Weights of a small self-supervised audio encoder (BEST-RQ).
Model: log mel input, arch conformer, norm rmsnorm, activation gelu_tanh, layers 6, width 256.
Training: muon at rate 0.02, 15900 steps.
Data: trained on synthesized solo parts of chorales (CocoChorales), 52.1 epochs.
Rows from block 3 of a small self-supervised audio encoder (BEST-RQ), named by matrix and row number. Rows with one number belong to one neuron. Each number is 128 + 24 x the weight over its row's rms, rounded and kept within 0 to 255. All counts start at 0. Numbers have three digits each. After the name is the row's rms in percent of the matrix's.
Before each neuron's rows are labels from the 100 clips, of 14976, where the neuron reaches its highest value: "peak on" is the class under the peak. Only what is clearly more common there than usual is listed. The data: synthesized solo parts of chorales (CocoChorales).
# fc1: second MLP up (model.blocks.3.mlp.fc1.weight, 1536x256), inputs 0-127
# fc2: second MLP down (model.blocks.3.mlp.fc2.weight, 256x1536, transposed), outputs 0-127

peak on: C4; G#3
fc1.121 726:128129128128128128129135128129118128128128128128128128128118131088177128128129128128128128128128128128128128128128128128128128125126128128128128128128175128127128128128113128128128128128128128128128124128128146151128128132128128044114128128128128119128128128128128128128128119129128126128125128130128128128128128128128128128166043128126128135128128128133219128127255128122127128185143
fc2.121 390:128128128128128128128128128128128128128128128128128128128128128052128128128128128128128128128128128128128128128128128128128128128128128128128128128128131128128128128139128128128128128128128128128128128128128128128128128128131128128128127128128128126128132128128142128128128128128128128132128128128145128128128128128128128135128128128128128128128128128128128128128128128128128128128128

peak on: E5
fc1.5 473:128132128128128128129128128126047128128128128128128128128114128113084128132127128128128128128128128128128128128128128129128128035096127128128128128129128128115128128128116128128128128128128128128128128128128128153128126231128128173128128128128128128128128128128128128128128199127110128128127128128128128128128128128128128128159125128078128128128128128102207112159095128063255128106073
fc2.5 596:128128128128128128128128128128128128128128127128128128128128128128128128128128128128128128128128128128128128128128128128128128128128128128128128128128154128128128128000128128128128128128128128128128128128128128128128128128128128128128131128128128128128128128128129128128128128128128128128128128128129128128128128128128128127128128128128128128128128128128128128128128128128128128128128

peak on: silence
fc1.683 510:128103128128128128122129128124076128121128128128128128128122125000127128128129128128128128128128128128128128128128128128128128126177127128128128128128126128126128128128128129128128128128128128128128128115128157126129129158084128128129128128128128131128128128128128128128128124128113125128106128127128128128128128128128128128208130128130128089128128128127128126127127128064097128128121
fc2.683 694:128128128128128128128128128128128128128129145128128128128128128255128128128128128128128128128128128128128128128128128128128128128128128128128128128128128128128128128135128128128128128128128128128128128128128128128128128128129128128128126128128128129128128128128127128128128128128128128118128128128128128128128128128128128126128128128128128128128128128128128128128128128128128128128128

peak on: D4; F4
fc1.22 577:128128128128128128129130128124125128125128128128128128128183070137116128128128128128128128128128128128128128128128128128128128134128125128128128128128127128092128128128128128128128128128128128128128124155128126137128128144128128000128128128128128128128128128128128128128128128127130127128122128108128128128128128167128128128129121128128128136128128128128127148127136128128000128127134
fc2.22 727:128128128128128128128128128128128128128128112128128128128128128102128128128128128128128128128128128128128128128128128128128128128128128128128128128128129128128128128129128128128128128128128128128128128128128128128128128128127128128128128128128128130128128128128133128128128128128128128098128128128129128128128128128128128129128128128128128128128128128128128128128128128128128128128128

peak on: D#4
fc1.543 660:128214128128128128255128128115128128126128128128128128128183128125127128128128128128128128128128128128128128128128128131128128120128128128128128128097125128116128128128112136128128128128128128128128129034128128168119128131129128172126128153128128128128128128128128128128128129127127128128129128128128128128128128135128128128128160217109128128128128128128189141129131128129127128128130
fc2.543 254:128128128128128128128128128128128128128126126128128128128128128000128128128128128128128128128128128128128128128128128128128128128128128128128128128128124128128128128220128128128128128128128128128128128128128128128128128128075128128128127128128128131128125128128238128128128128128128128144128128128242128128128128128128128215128128128128128128128128128128128128128128128128128128128128

peak on: silence; F4
fc1.380 822:128128128128128128131128128125127128127128128128128158128127134123077128128129128128128128128128128128128128128128128128128128000024128128128128128141156128107128128128151128128128128128128128128128128133128178126122128128128128128125128128128128128128128128128128128128128128128126114128127128124128128128128128149128128128018133128125128109128128128117124128129129128131128128129128
fc2.380 385:128128128128128128128128128128128128128126128128128128128128128255128128128128128128128128128128128128128128128128128128128128128128128128128128128128128128128128128129128128128128128128128128128128128128128128128128128128139128128128255128128128125128128128128126128128128128128128128129128128128132128128128128128128128129128128128128128128128128128128128128128128128128128128128128