{
  "train_examples": 39062,
  "qk_norm": false,
  "lr": 0.02,
  "nesterov": true,
  "orthogonalizer": "newton_schulz_5",
  "epochs": 52.1,
  "adamw_weight_decay_other_params": 0
}
Rows from block 2, named by matrix and row number. Each number is 128 + 32 x the weight over its row's rms, rounded and kept within 0 to 255. All counts start at 0. After the name is the row's rms in percent of the matrix's.
# pw1: conv module expand (GLU, value and gate stacked) (model.blocks.2.conv.pw1.weight, 512x256), inputs 0-51
pw1.3 070 [128 150 132 128 128 129 137 121 128 127 128 128 128 133 128 133 128 134 128 128 116 117 131 128 128 149 128 128 128 128 122 128 128 128 128 128 128 130 128 128 128 128 128 127 128 130 128 128 128 128 128 128]
pw1.5 194 [128 114 131 128 128   0 118 142 128 130 128 128 128 129 128  46 128 128 128 128 124 130 114 130 128 125 128 128 128 128 126 128 128 128 128 128 128 119 128 128 128 128 128 129 128 125 128 128 128 128 128 128]
pw1.11 070 [128 128 125 128 128 134 124 128 128  98 128 128 128 132 129 129 128 137 128 128 127 123 138 113 128 128 128 128 128 128 131 128 128 128 128 128 128 155 128 128 128 128 128 144 128 123 128 128 128 128 128 128]
pw1.13 057 [128 128 162 128 128   0 128 130 128 127 128 128 128  64 130 128 128 134 128 128   0 102 128 136 128 131 128 128 128 128 128 128 128 128 128 128 128 128 128 128 128 128 128   0 128 248 128 128 128 128 128 128]
pw1.18 019 [128 200 132 128 129 113 151 123 128 125 128 128 128 127   0 122 128 191 128 128 106 122 118 129 128 124 128 128 128 128  13 128 128 127 128 127 128 137 128 128 128 128 128 134 128 129 128 128 128 128 128 128]
pw1.19 083 [128 128  98 128 128 138 128 110 128 128 128 128 128 165 128 127 128 148 128 128 129  78 129 124 128 131 128 128 128 128 120 128 128 128 128 128 128 128 128 128 128 128 128   2 128 127 128 128 128 128 128 128]
pw1.21 265 [128 127 128 128 128 138 131 128 128 122 128 128 128 128 128 129 128 128 128 128 127 162 134 114 128 128 128 128 128 128 128 128 128 128 128 128 128 131 128 128 128 128 128 131 128 123 128 128 128 128 128 128]
pw1.26 068 [128 128 144 128 128  98 128 128 128 128 128 128 128 255 129 128 128 127 128 128 131  54 128 136 128 121 128 128 128 128 129 128 128 128 128 128 128 128 128 128 128 128 128 129 128 131 128 128 128 128 128 128]
pw1.38 199 [128 127 131 128 128 127 129 135 128 124 128 128 128 129 126 128 128 120 128 128 124 115 124 132 128 128 128 128 128 128 130 128 128 128 128 128 128 128 128 128 128 128 128 124 128 129 128 128 128 128 128 128]
pw1.43 269 [128 127 128 128 128 128 131 129 128 128 128 128 128 128 128 128 128 127 128 128 128 128 128 127 128 128 128 128 128 128 109 128 128 128 128 128 128 130 128 128 128 128 128 123 128 128 128 128 128 128 128 128]
pw1.44 231 [128 121 129 128 128 132 109 128 128 128 128 128 128 126 128 128 128 131 128 128 128 132 129 129 128 128 128 128 128 128 124 128 128 128 128 128 128 130 128 128 128 128 128 128 128 126 128 128 128 128 128 128]
pw1.48 036 [128 128 164 128 128 121 105 101 128 118 128 128 128 255 123 133 128 183 128 128 135 128 134 110 128  94 128 128 128 128 142 128 128 128 128 128 128 127 128 128 128 128 128 130 128 129 128 128 128 128 128 128]
pw1.49 158 [128 139 128 128 128 128 128 123 128 255 128 128 128 129 132 128 128 131 128 128 137 137 127 130 128 129 128 128 128 128 115 128 128 128 128 128 128 114 128 128 128 128 128 128 128 140 128 128 128 128 128 128]
pw1.55 008 [128 138 128 128 128 141 127 131 128 254 128 128 128 127 124 130 129 128 128 128 255 128 129 117 128 128 128 128 128 128 133 128 128 128 128 128 128 127 128 128 128 128 128 130 128 128 128 128 128 128 128 128]
pw1.56 136 [128 126 134 128 128 125 129 128 128 130 128 128 128 131 118 128 128 131 128 128 129 145 132 123 128 124 128 128 128 128 129 128 128 128 128 128 128 125 128 128 128 128 128 128 128 130 128 128 128 128 128 128]
pw1.59 115 [128 133 128 128 128 131 126 130 128 128 128 128 128 128 139 127 128 122 128 128 128 118 128 142 128 132 128 128 128 128 128 128 128 128 128 128 128 129 128 128 128 128 128 139 128 125 128 128 128 128 128 128]
pw1.61 104 [128 122 130 128 128 129 131 125 128 126 128 128 128 122 128 127 128 128 128 128 115 129 129 170 128 128 128 128 128 128 128 128 128 128 128 128 128 128 128 128 128 128 128 133 128 117 128 128 128 128 128 128]
pw1.64 064 [128  99 125 128 128 121 127 128 128 109 128 128 128 129 117 127 128 127 128 128 122 122 132 126 128 131 128 128 128 128 128 128 128 128 128 128 128 144 128 128 128 128 128 127 128 122 128 128 128 128 128 128]
pw1.69 140 [128 161 127 128 128 120 133 125 128 147 128 128 128 129 128 128 128 128 128 128 118 111 130 115 128 128 128 128 128 128 199 128 128 128 128 128 128 129 128 128 128 128 128 128 128 130 128 128 128 128 128 128]
pw1.70 199 [128 130 128 128 128 129 128 128 128 128 128 128 128 131 128 128 128 127 128 128 130 122 124 129 128 128 128 128 128 128 135 128 128 128 128 128 128 129 128 128 128 128 128 129 128 128 128 128 128 128 128 128]
pw1.74 119 [128 126  98 128 128 128 128 128 128 141 128 128 128 126 129 128 128 146 128 128 129 127 129 148 128 100 128 128 128 128 144 128 128 128 128 128 128 132 128 128 128 128 128 128 128 129 128 128 128 128 128 128]
pw1.78 218 [128 128 137 128 128 129 107 133 128 128 128 128 128 124 128 128 128 128 128 128   0 134 128 130 128  79 128 128 128 128 125 128 128 128 128 128 128 127 128 128 128 128 128 128 128 127 128 128 128 128 128 128]
pw1.79 308 [128 127 128 128 128 127 126 127 128 127 128 128 128 127 128 124 128 129 128 128 129 114 129 128 128 125 128 128 128 128 128 128 128 128 128 128 128 129 128 128 128 128 128 129 128 128 128 128 128 128 128 128]
pw1.81 083 [128 130 127 128 128 128 135 128 128 128 128 128 128 132 133 128 128 128 128 128 149 255 126 130 128 128 128 128 128 128 127 128 128 128 128 128 128 128 128 128 128 128 128 140 128 129 128 128 128 128 128 128]
pw1.83 260 [128 129 129 128 128 128 118 130 128 120 128 128 128 124 130 129 128 128 128 128 119 124 128 128 128 123 128 128 128 128 134 128 128 128 128 128 128 131 128 128 128 128 128 130 128 128 128 128 128 128 128 128]
pw1.84 058 [128 122 128 128 128 137 129 135 128 120 128 128 128 117 128 127 128 124 128 128 129 109 129 133 128 122 128 128 128 128 129 128 128 128 128 128 128 159 128 128 128 128 128 130 128 131 128 128 128 128 128 128]
pw1.92 137 [128 126 130 128 128 128 128 128 128 130 128 128 128 126 127 128 128 127 128 128 128  61 127 128 128 125 128 128 128 128  60 128 128 128 128 128 128 132 128 128 128 128 128 126 128 133 128 128 128 128 128 128]
pw1.99 217 [128 129 140 128 128 133 135 129 128 128 128 128 128 128 128 127 128 123 128 128 131 128 128 128 128 128 128 128 128 128 127 128 128 128 128 128 128 124 128 128 128 128 128 128 128 124 128 128 128 128 128 128]
pw1.102 049 [128 129 119 128 128  81 125 116 128 126 128 128 128 102 128 125 128 129 128 128 126 157 145 119 128 125 128 128 128 128 128 128 128 128 128 128 128 128 128 128 128 128 128 125 128 129 128 128 128 128 128 128]
pw1.109 024 [128 124 102 128 128 106 136 104 128 191 128 128 128 130 165 122 128 132 128 128 115 129 127 119 128 140 128 128 128 128 120 128 128 128 128 128 128 120 128 128 128 128 128 127 128  48 128 128 128 128 128 128]
pw1.111 058 [128 121 140 128 128 115 111 125 128 128 128 128 128 128 128 129 128 127 128 128 125 126 128 255 128 204 128 128 128 128 132 128 128 128 128 128 128 116 128 128 128 128 128 126 128 128 128 128 128 128 128 128]
pw1.112 047 [128 127 128 128 128 133 125 125 128  98 128 128 128 131  94 133 128 119 128 128 127 132 132 172 128 130 128 128 128 128 138 128 128 134 128 128 128 141 128 128 128 128 128 129 128  75 128 128 128 128 128 128]
pw1.117 069 [128 137 129 128 128 124 131 136 128 162 128 128 128 124 170 150 128 127 128 128 129 128 129 117 128 117 128 128 128 128 126 128 128 130 128 128 128 127 128 128 128 128 128 140 128 127 128 128 128 128 128 128]
pw1.123 183 [128 128 255 128 128 129 128 128 128 128 128 128 128 125 128 128 128 103 128 128 128 125 128 130 128 128 128 128 128 128 126 128 128 128 128 128 128 128 128 128 128 128 128 130 128 128 128 128 128 128 128 128]
pw1.139 041 [128 125 128 128 128 107 255 148 128 126 128 128 128 130 106 128 128 130 128 128 127  35  84 132 128 131 128 128 128 128 129 128 128 128 128 128 128 141 128 128 128 128 128 130 128 132 128 128 128 128 128 128]
pw1.153 226 [128 125 128 128 128 128 128 255 128 130 128 128 128 128 128 128 128 128 128 128 128 126 127 128 128 132 128 128 128 128 111 128 128 128 128 128 128 129 128 128 128 128 128 131 128 128 128 128 128 128 128 128]
pw1.155 092 [128 127 169 128 128 129 128 129 128 128 128 128 128 127 128 128 128 126 128 128 128 106 129 149 128 135 128 128 128 128 123 128 128 128 128 128 128 127 128 128 128 128 128 132 128 127 128 128 128 128 128 128]
pw1.162 192 [128 128 127 128 128 134 128 130 128 127 128 128 128 127 122 128 128 255 128 128 128 128 107 131 128 125 128 128 128 128 116 128 128 128 128 128 128 128 128 128 128 128 128 129 128 127 128 128 128 128 128 128]
pw1.167 227 [128 121 128 128 128 127 123 126 128 124 128 128 128 128 129 128 128 128 128 128 128 127 128 128 128 127 128 128 128 128 129 128 128 128 128 128 128  39 128 128 128 128 128 128 128 128 128 128 128 128 128 128]
pw1.171 293 [128 128 129 128 128 132 117 124 128 129 128 128 128 129 128 129 128 127 128 128 129 129 127 128 128   0 128 128 128 128 128 128 128 128 128 128 128 128 128 128 128 128 128 128 128 128 128 128 128 128 128 128]
pw1.172 279 [128 129 132 128 128 128 128 128 128 128 128 128 128 120 130 128 128 121 128 128 130 129 128 128 128 130 128 128 128 128 128 128 128 128 128 128 128 128 128 128 128 128 128 130 128 132 128 128 128 128 128 128]
pw1.176 203 [128 255 126 128 128 128 130 130 128 128 128 128 128 129 132 129 128 128 128 128 127 128 133 134 128 129 128 128 128 128 128 128 128 128 128 128 128 136 128 128 128 128 128 128 128 128 128 128 128 128 128 128]
pw1.181 531 [128 128 129 128 128 128 128 129 128 128 128 128 128 128 128 128 128 128 128 128 129 128 128 121 128 129 128 128 128 128 128 128 128 128 128 128 128 127 128 128 128 128 128 128 128 128 128 128 128 128 128 128]
pw1.182 075 [128 117 108 128 128 134 129 130 128 129 128 128 128 127 125 129 128 142 128 128 131 115 136 122 128 134 128 128 128 128 129 128 128 128 128 128 128 129 128 128 128 128 128 130 128 126 128 128 128 128 128 128]
pw1.184 066 [128 124 127 128 128 127 145 129 128 134 128 128 128 128 125 128 128 127 128 128 136 126 139 120 128 127 128 128 128 128 135 128 128 127 128 128 128 255 128 128 128 128 128 127 128 123 128 128 128 128 128 128]
pw1.186 007 [127 129  52 128 128 129 254 127 128  55 128 128 128 122  21 125 128 129 127 128 128  82  24  77 129 125 128 128 128 128  84 128 128 128 128 128 129 255 129 128 128 128 128  99 128 127 129 128 128 128 128 128]
pw1.189 149 [128 128 128 128 128 133 131 127 128 130 128 128 128 128 129 140 128 128 128 128 132 255 127 132 128 128 128 128 128 128 137 128 128 128 128 128 128 127 128 128 128 128 128 128 128 128 128 128 128 128 128 128]
pw1.195 163 [128 124 122 128 128 126 127 128 128 128 128 128 128 128 127 128 128 125 128 128 129 124 129 128 128 129 128 128 128 128 141 128 128 128 128 128 128 129 128 128 128 128 128 132 128 255 128 128 128 128 128 128]
pw1.201 224 [128 111 129 128 128 128 127 128 128 118 128 128 128 149 128 128 128 128 128 128 128 128 126 130 128 128 128 128 128 128 255 128 128 128 128 128 128 127 128 128 128 128 128 128 128 142 128 128 128 128 128 128]
pw1.205 409 [128 126 130 128 128 128 129 128 128 126 128 128 128 128 129 140 128 128 128 128 129 128 130 128 128 128 128 128 128 128 126 128 128 128 128 128 128 125 128 128 128 128 128 128 128 128 128 128 128 128 128 128]
pw1.208 076 [128 128 127 128 128 158 128 127 128 130 128 128 128 128 127 127 128 127 128 128 131 116 128 118 128 127 128 128 128 128 103 128 128 128 128 128 128 130 128 128 128 128 128 132 128 255 128 128 128 128 128 128]
pw1.218 141 [128 128 129 128 128 123 128 126 128 131 128 128 128 145 125 128 128 129 128 128 128 130 128 130 128 127 128 128 128 128 129 128 128 128 128 128 128 128 128 128 128 128 128 133 128 127 128 128 128 128 128 128]
pw1.221 120 [128 128  86 128 128 105 128 128 128 128 128 128 128 127 128 128 128 255 128 128 126 128 128 128 128 132 128 128 128 128 129 128 128 128 128 128 128 128 128 128 128 128 128 126 128 131 128 128 128 128 128 128]
pw1.227 059 [128 128 126 128 128 130 128 128 128 128 128 128 128 137 132 128 128 158 128 128 151 126 134 128 128 120 128 128 128 128 127 128 128 128 128 128 128 129 128 128 128 128 128 118 128 121 128 128 128 128 128 128]
pw1.229 358 [128 129 129 128 128 127 128 130 128 127 128 128 128 129 128 128 128 127 128 128 123 130   0 127 128 127 128 128 128 128 117 128 128 128 128 128 128 128 128 128 128 128 128 128 128 128 128 128 128 128 128 128]
pw1.254 430 [128 126 128 128 128 128 126 128 128 128 128 128 128 128 128 127 128 128 128 128 128 124 115 128 128 127 128 128 128 128 128 128 128 128 128 128 128 122 128 128 128 128 128 128 128 128 128 128 128 128 128 128]
pw1.255 144 [128 127 127 128 128 137 128 128 128 130 128 128 128 131 130 129 128 127 128 128 127 128 128 129 128 121 128 128 128 128 130 128 128 128 128 128 128 130 128 128 128 128 128 128 128 136 128 128 128 128 128 128]
pw1.259 239 [128 127 129 128 128 130 128 128 128 129 128 128 128 127 129 131 128 128 128 128 129 255  66 128 128 128 128 128 128 128 129 128 128 128 128 128 128 128 128 128 128 128 128 128 128 127 128 128 128 128 128 128]
pw1.261 169 [128 146 117 128 128  78 142 127 128 163 128 128 128 127 128 163 128 130 128 128 128 128 137 127 128 130 128 128 128 128 127 128 128 128 128 128 128 140 128 128 128 128 128 128 128 129 128 128 128 128 128 128]
pw1.267 033 [128 128 128 128 128 122 128 127 128 171 128 128 128 126 118 127 128 117 128 128 139 127 116 179 128 118 128 128 128 128 123 128 128 127 128 128 128 130 128 128 128 128 128 119 128 139 128 128 128 128 128 128]
pw1.269 242 [128 128 115 128 128 255 131 127 128 129 128 128 128 154 128 127 128 115 128 128 195 125 128 125 128 113 128 128 128 128 128 128 128 128 128 128 128 128 128 128 128 128 128 144 128 123 128 128 128 128 128 128]
pw1.274 127 [128 169 129 128 128 129 130 128 128 131 128 128 128 128  90 124 128 137 128 128 120 118 127 127 128 127 128 128 128 128 128 128 128 128 128 128 128 129 128 128 128 128 128 128 128 130 128 128 128 128 128 128]
pw1.275 248 [128 128 107 128 128 146 128 128 128 128 128 128 128 149 128 127 128 128 128 128 122 127 128 128 128 145 128 128 128 128 127 128 128 128 128 128 128 127 128 128 128 128 128 123 128 128 128 128 128 128 128 128]
pw1.277 191 [128 126 128 128 128   5 129 126 128 129 128 128 128 127 128 128 128 128 128 128 128  77   0 128 128 128 128 128 128 128 128 128 128 128 128 128 128 127 128 128 128 128 128 124 128 127 128 128 128 128 128 128]
pw1.282 128 [128 128 136 128 128  46 128 129 128 128 128 128 128 124 128 128 128 119 128 128 131  88 123 133 128 251 128 128 128 128 128 128 128 128 128 128 128 128 128 128 128 128 128 121 128 128 128 128 128 128 128 128]
pw1.294 135 [128 149 139 128 128 127 128 130 128 129 128 128 128 128 127 126 128 144 128 128 128   0 123 255 128 129 128 128 128 128 128 128 128 128 128 128 128 126 128 128 128 128 128 128 128 128 128 128 128 128 128 128]
pw1.299 172 [128 127 128 128 128 125 129 125 128 130 128 128 128 128 128 128 128 133 128 128 129  95 128 129 128 130 128 128 128 128 129 128 128 128 128 128 128 128 128 128 128 128 128 128 128 128 128 128 128 128 128 128]
pw1.300 284 [128 128 132 128 128 129 128 127 128 128 128 128 128 129 129 128 128 144 128 128 126 128 128 127 128 128 128 128 128 128 127 128 128 128 128 128 128 128 128 128 128 128 128 128 128 128 128 128 128 128 128 128]
pw1.304 278 [128 128 131 128 128 127 124 126 128 127 128 128 128 255 128 128 128 131 128 128 129 128 130 126 128 127 128 128 128 128 130 128 128 128 128 128 128 127 128 128 128 128 128 129 128 128 128 128 128 128 128 128]
pw1.305 178 [128 137 128 128 128 129 127 103 128  44 128 128 128 128 138 128 128 129 128 128 128 129 131 128 128 128 128 128 128 128 135 128 128 128 128 128 128 127 128 128 128 128 128 127 128 127 128 128 128 128 128 128]
pw1.312 108 [128 128 114 128 128 130 128 128 128 126 128 128 128 112 128 128 128 114 128 128 126   0 127 131 128 128 128 128 128 128 131 128 128 128 128 128 128 129 128 128 128 128 128 126 128 128 128 128 128 128 128 128]
pw1.315 385 [128 127 128 128 128 127 128 128 128 128 128 128 128 126 125 128 128 128 128 128 128 132 128 128 128 128 128 128 128 128 128 128 128 128 128 128 128 127 128 128 128 128 128 125 128 129 128 128 128 128 128 128]
pw1.317 136 [128 124 135 128 128 127 127 118 128 128 128 128 128 124 129 126 128 128 128 128 127 127 128 255 128 105 128 128 128 128 131 128 128 128 128 128 128 128 128 128 128 128 128 129 128 127 128 128 128 128 128 128]
pw1.320 124 [128 128 130 128 128 128 129 128 128 138 128 128 128 126 131 128 128 127 128 128 129 131  86 134 128 121 128 128 128 128 127 128 128 128 128 128 128  69 128 128 128 128 128 126 128 128 128 128 128 128 128 128]
pw1.325 139 [128 124 128 128 128 128 123 130 128 117 128 128 128 130 128 127 128 127 128 128 132 126 128 131 128 129 128 128 128 128 126 128 128 128 128 128 128 127 128 128 128 128 128 128 128 121 128 128 128 128 128 128]
pw1.326 227 [128 126 132 128 128 127 128 128 128 128 128 128 128 124 128 128 128 131 128 128 130 216 130 127 128 131 128 128 128 128 128 128 128 128 128 128 128 128 128 128 128 128 128 127 128 128 128 128 128 128 128 128]
pw1.330 122 [128 127 129 128 128 128 127 128 128 130 128 128 128 128 124 127 128 127 128 128 136 128 124 127 128 155 128 128 128 128   0 128 128 128 128 128 128 117 128 128 128 128 128 124 128 123 128 128 128 128 128 128]
pw1.334 255 [128 129 129 128 128 123 126 128 128 129 128 128 128 130  87 128 128 127 128 128 100 146 128 147 128 128 128 128 128 128 125 128 128 128 128 128 128 134 128 128 128 128 128 128 128 127 128 128 128 128 128 128]
pw1.335 268 [128 130 128 128 128 128 129 128 128 127 128 128 128 128 128 128 128 128 128 128 131 126 130 128 128 119 128 128 128 128 128 128 128 128 128 128 128 154 128 128 128 128 128 128 128 128 128 128 128 128 128 128]
pw1.337 521 [128 128 129 128 128 129 128 133 128 128 128 128 128 129 129 128 128 128 128 128 129 255 128 128 128 128 128 128 128 128 127 128 128 128 128 128 128 128 128 128 128 128 128 128 128 128 128 128 128 128 128 128]
pw1.339 100 [128 135 125 128 128 128 128 132 128 126 128 128 128 125 133 128 128 129 128 128 130   0 127 238 128 122 128 128 128 128 128 128 128 128 128 128 128 127 128 128 128 128 128 131 128 127 128 128 128 128 128 128]
pw1.340 068 [128 125 129 128 128 128 129 141 128 120 128 128 128 125 130 127 128 126 128 128 129 117 129 134 128 123 128 128 128 128 131 128 128 128 128 128 128 255 128 128 128 128 128 130 128 129 128 128 128 128 128 128]
pw1.348 361 [128 128 128 128 128 128 129 127 128 132 128 128 128 128 128 128 128 128 128 128 128 127 128 128 128 128 128 128 128 128 118 128 128 128 128 128 128 128 128 128 128 128 128 127 128 129 128 128 128 128 128 128]
pw1.355 052 [128 127 199 128 128 160 128 128 128 128 128 128 128 128 109 126 128  32 128 128 140 126 127 128 128 122 128 128 128 128 140 128 128 128 128 128 128 117 128 128 128 128 128 128 128 119 128 128 128 128 128 128]
pw1.358 209 [128 128 123 128 128 130 128 127 128 128 128 128 128 124 129 127 128 130 128 128 130  18 129 127 128 127 128 128 128 128 130 128 128 128 128 128 128 128 128 128 128 128 128 129 128 128 128 128 128 128 128 128]
pw1.365 503 [128 125 130 128 128 130 128 128 128 116 128 128 128 128 127 128 128 125 128 128 128 128 128 129 128 127 128 128 128 128 118 128 128 128 128 128 128 129 128 128 128 128 128 128 128 129 128 128 128 128 128 128]
pw1.367 145 [128 127 134 128 128 128 121 124 128 128 128 128 128 129 128 128 128 128 128 128 128 127 128 255 128 136 128 128 128 128 130 128 128 128 128 128 128 126 128 128 128 128 128 127 128 129 128 128 128 128 128 128]
pw1.368 217 [128 128 129 128 128 128 128 128 128 124 128 128 128 131 120 128 128 127 128 128 128 129 128 138 128 129 128 128 128 128 131 128 128 129 128 128 128 130 128 128 128 128 128 126 128 113 128 128 128 128 128 128]
pw1.373 284 [128 127 127 128 128 129 128 127 128 126 128 128 128 129 123 128 128 128 128 128 128 128 128 129 128 129 128 128 128 128 130 128 128 128 128 128 128 128 128 128 128 128 128 128 128 128 128 128 128 128 128 128]
pw1.379 189 [128 128 255 128 128 131 128 128 128 128 128 128 128 141 126 128 128 103 128 128 129  89 128 128 128 129 128 128 128 128 128 128 128 128 128 128 128 128 128 128 128 128 128 134 128 112 128 128 128 128 128 128]
pw1.395 310 [128 127 128 128 128 128 255 129 128 127 128 128 128 128 128 134 128 128 128 128 128 128 116 125 128 128 128 128 128 128 128 128 128 128 128 128 128 154 128 128 128 128 128 129 128 126 128 128 128 128 128 128]
pw1.409 124 [128 127 122 128 128 128 128 128 128 128 128 128 128 129 128 132 128 127 128 128 128 127 126 126 128 128 128 128 128 128 126 128 128 128 128 128 128 128 128 128 128 128 128 128 128 127 128 128 128 128 128 128]
pw1.411 142 [128 128 158 128 128 129 127 128 128 127 128 128 128 126 128 128 128 127 128 128 133 128 139 128 128 126 128 128 128 128 128 128 128 128 128 128 128 128 128 128 128 128 128 130 128 127 128 128 128 128 128 128]
pw1.418 357 [128 128 129 128 128 126 122 129 128 128 128 128 128 129 129 128 128 118 128 128 128 130 135 127 128 139 128 128 128 128 133 128 128 128 128 128 128 128 128 128 128 128 128 128 128 129 128 128 128 128 128 128]
pw1.423 444 [128 127 128 128 128 128 124 129 128 126 128 128 128 128 128 128 128 128 128 128 128 127 128 128 128 127 128 128 128 128 130 128 128 128 128 128 128 127 128 128 128 128 128 128 128 128 128 128 128 128 128 128]
pw1.427 209 [128 130 125 128 128 129 140 129 128 128 128 128 128 128 129 128 128 128 128 128 128 217 142 129 128 124 128 128 128 128 128 128 128 128 128 128 128 129 128 128 128 128 128 128 128 128 128 128 128 128 128 128]
pw1.428 141 [128 163 127 128 128 127 125 194 128 130 128 128 128 126 125 127 128 118 128 128 127   0 128 127 128 117 128 128 128 128 128 128 128 128 128 128 128 134 128 128 128 128 128 124 128 127 128 128 128 128 128 128]
pw1.432 127 [128 125 127 128 128 128 138 130 128 128 128 128 128 128 131 131 128 129 128 128 127  97 148 255 128 125 128 128 128 128 127 128 128 128 128 128 128 138 128 128 128 128 128 128 128 127 128 128 128 128 128 128]
pw1.437 204 [128 128 125 128 128 139 255 127 128 128 128 128 128 128 128 151 128 128 128 128 128 212 126 128 128 130 128 128 128 128 130 128 128 128 128 128 128 133 128 128 128 128 128 126 128 128 128 128 128 128 128 128]
pw1.438 266 [128 126 102 128 128 128 129 129 128 128 128 128 128 128 128 128 128 131 128 128 128 124 129 127 128 130 128 128 128 128 128 128 128 128 128 128 128 128 128 128 128 128 128 129 128 126 128 128 128 128 128 128]
pw1.440 116 [128 135 127 128 128 128 136 128 128 131 128 128 128 127 126 128 128 127 128 128 183 126 188 125 128 127 128 128 128 128 131 128 128 128 128 128 128 173 128 128 128 128 128 127 128 125 128 128 128 128 128 128]
pw1.445 301 [128 129 128 128 128 130 136 124 128 128 128 128 128 128 128 128 128 128 128 128 120 110 128 129 128 128 128 128 128 128 128 128 128 128 128 128 128 129 128 128 128 128 128 128 128 127 128 128 128 128 128 128]
pw1.451 144 [128 127 130 128 128 122 128 128 128 128 128 128 128 129 127 128 128 128 128 128 133 117 128 127 128 129 128 128 128 128 151 128 128 128 128 128 128 129 128 128 128 128 128 141 128 255 128 128 128 128 128 128]
pw1.457 063 [128 128 133 128 128 133 116 129 128 129 128 128 128 129 128 129 128 227 128 128 111 125 129 118 128 134 128 128 128 128 168 128 128 128 128 128 128 130 128 128 128 128 128 129 128 118 128 128 128 128 128 128]
pw1.461 253 [128 126 128 128 128 128 128 126 128 128 128 128 128 128 128 138 128 129 128 128 128 126 131 128 128 144 128 128 128 128 125 128 128 128 128 128 128 128 128 128 128 128 128 128 128 129 128 128 128 128 128 128]
pw1.464 285 [128 128 128 128 128 136 128 128 128 128 128 128 128 128 127 128 128 127 128 128 129 125 128 127 128 124 128 128 128 128 128 128 128 128 128 128 128 128 128 128 128 128 128 129 128 132 128 128 128 128 128 128]
pw1.474 246 [128 128 148 128 128 126 128 127 128 128 128 128 128 135 128 128 128 128 128 128 133 129 127 128 128 127 128 128 128 128 129 128 128 128 128 128 128 128 128 128 128 128 128 130 128 128 128 128 128 128 128 128]
pw1.477 214 [128 128 128 128 128 111 124 127 128 128 128 128 128 128 128 128 128 130 128 128 127 128 128 126 128 130 128 128 128 128 140 128 128 128 128 128 128 128 128 128 128 128 128 128 128 147 128 128 128 128 128 128]
pw1.483 132 [128 128 126 128 128 128 128 128 128 128 128 128 128 128 129 128 128 154 128 128 128 126 131 132 128 126 128 128 128 128 126 128 128 128 128 128 128 128 128 128 128 128 128 120 128 126 128 128 128 128 128 128]
pw1.485 166 [128  53 129 128 128 128 129 123 128 130 128 128 128 128 128 126 128 131 128 128 133 131  94 128 128 128 128 128 128 128 137 128 128 128 128 128 128 131 128 128 128 128 128 128 128 128 128 128 128 128 128 128]
pw1.510 375 [128 130 129 128 128 128 129 126 128 128 128 128 128 128 129 128 128 127 128 128 126 128 131 127 128 128 128 128 128 128 128 128 128 128 128 128 128 124 128 128 128 128 128 128 128 128 128 128 128 128 128 128]
pw1.511 095 [128 130 133 128 128 128 123 129 128 127 128 128 128 126 127 128 128 128 128 128 131   0 128 126 128 132 128 128 128 128 126 128 128 128 128 128 128 127 128 128 128 128 128 128 128 128 128 128 128 128 128 128]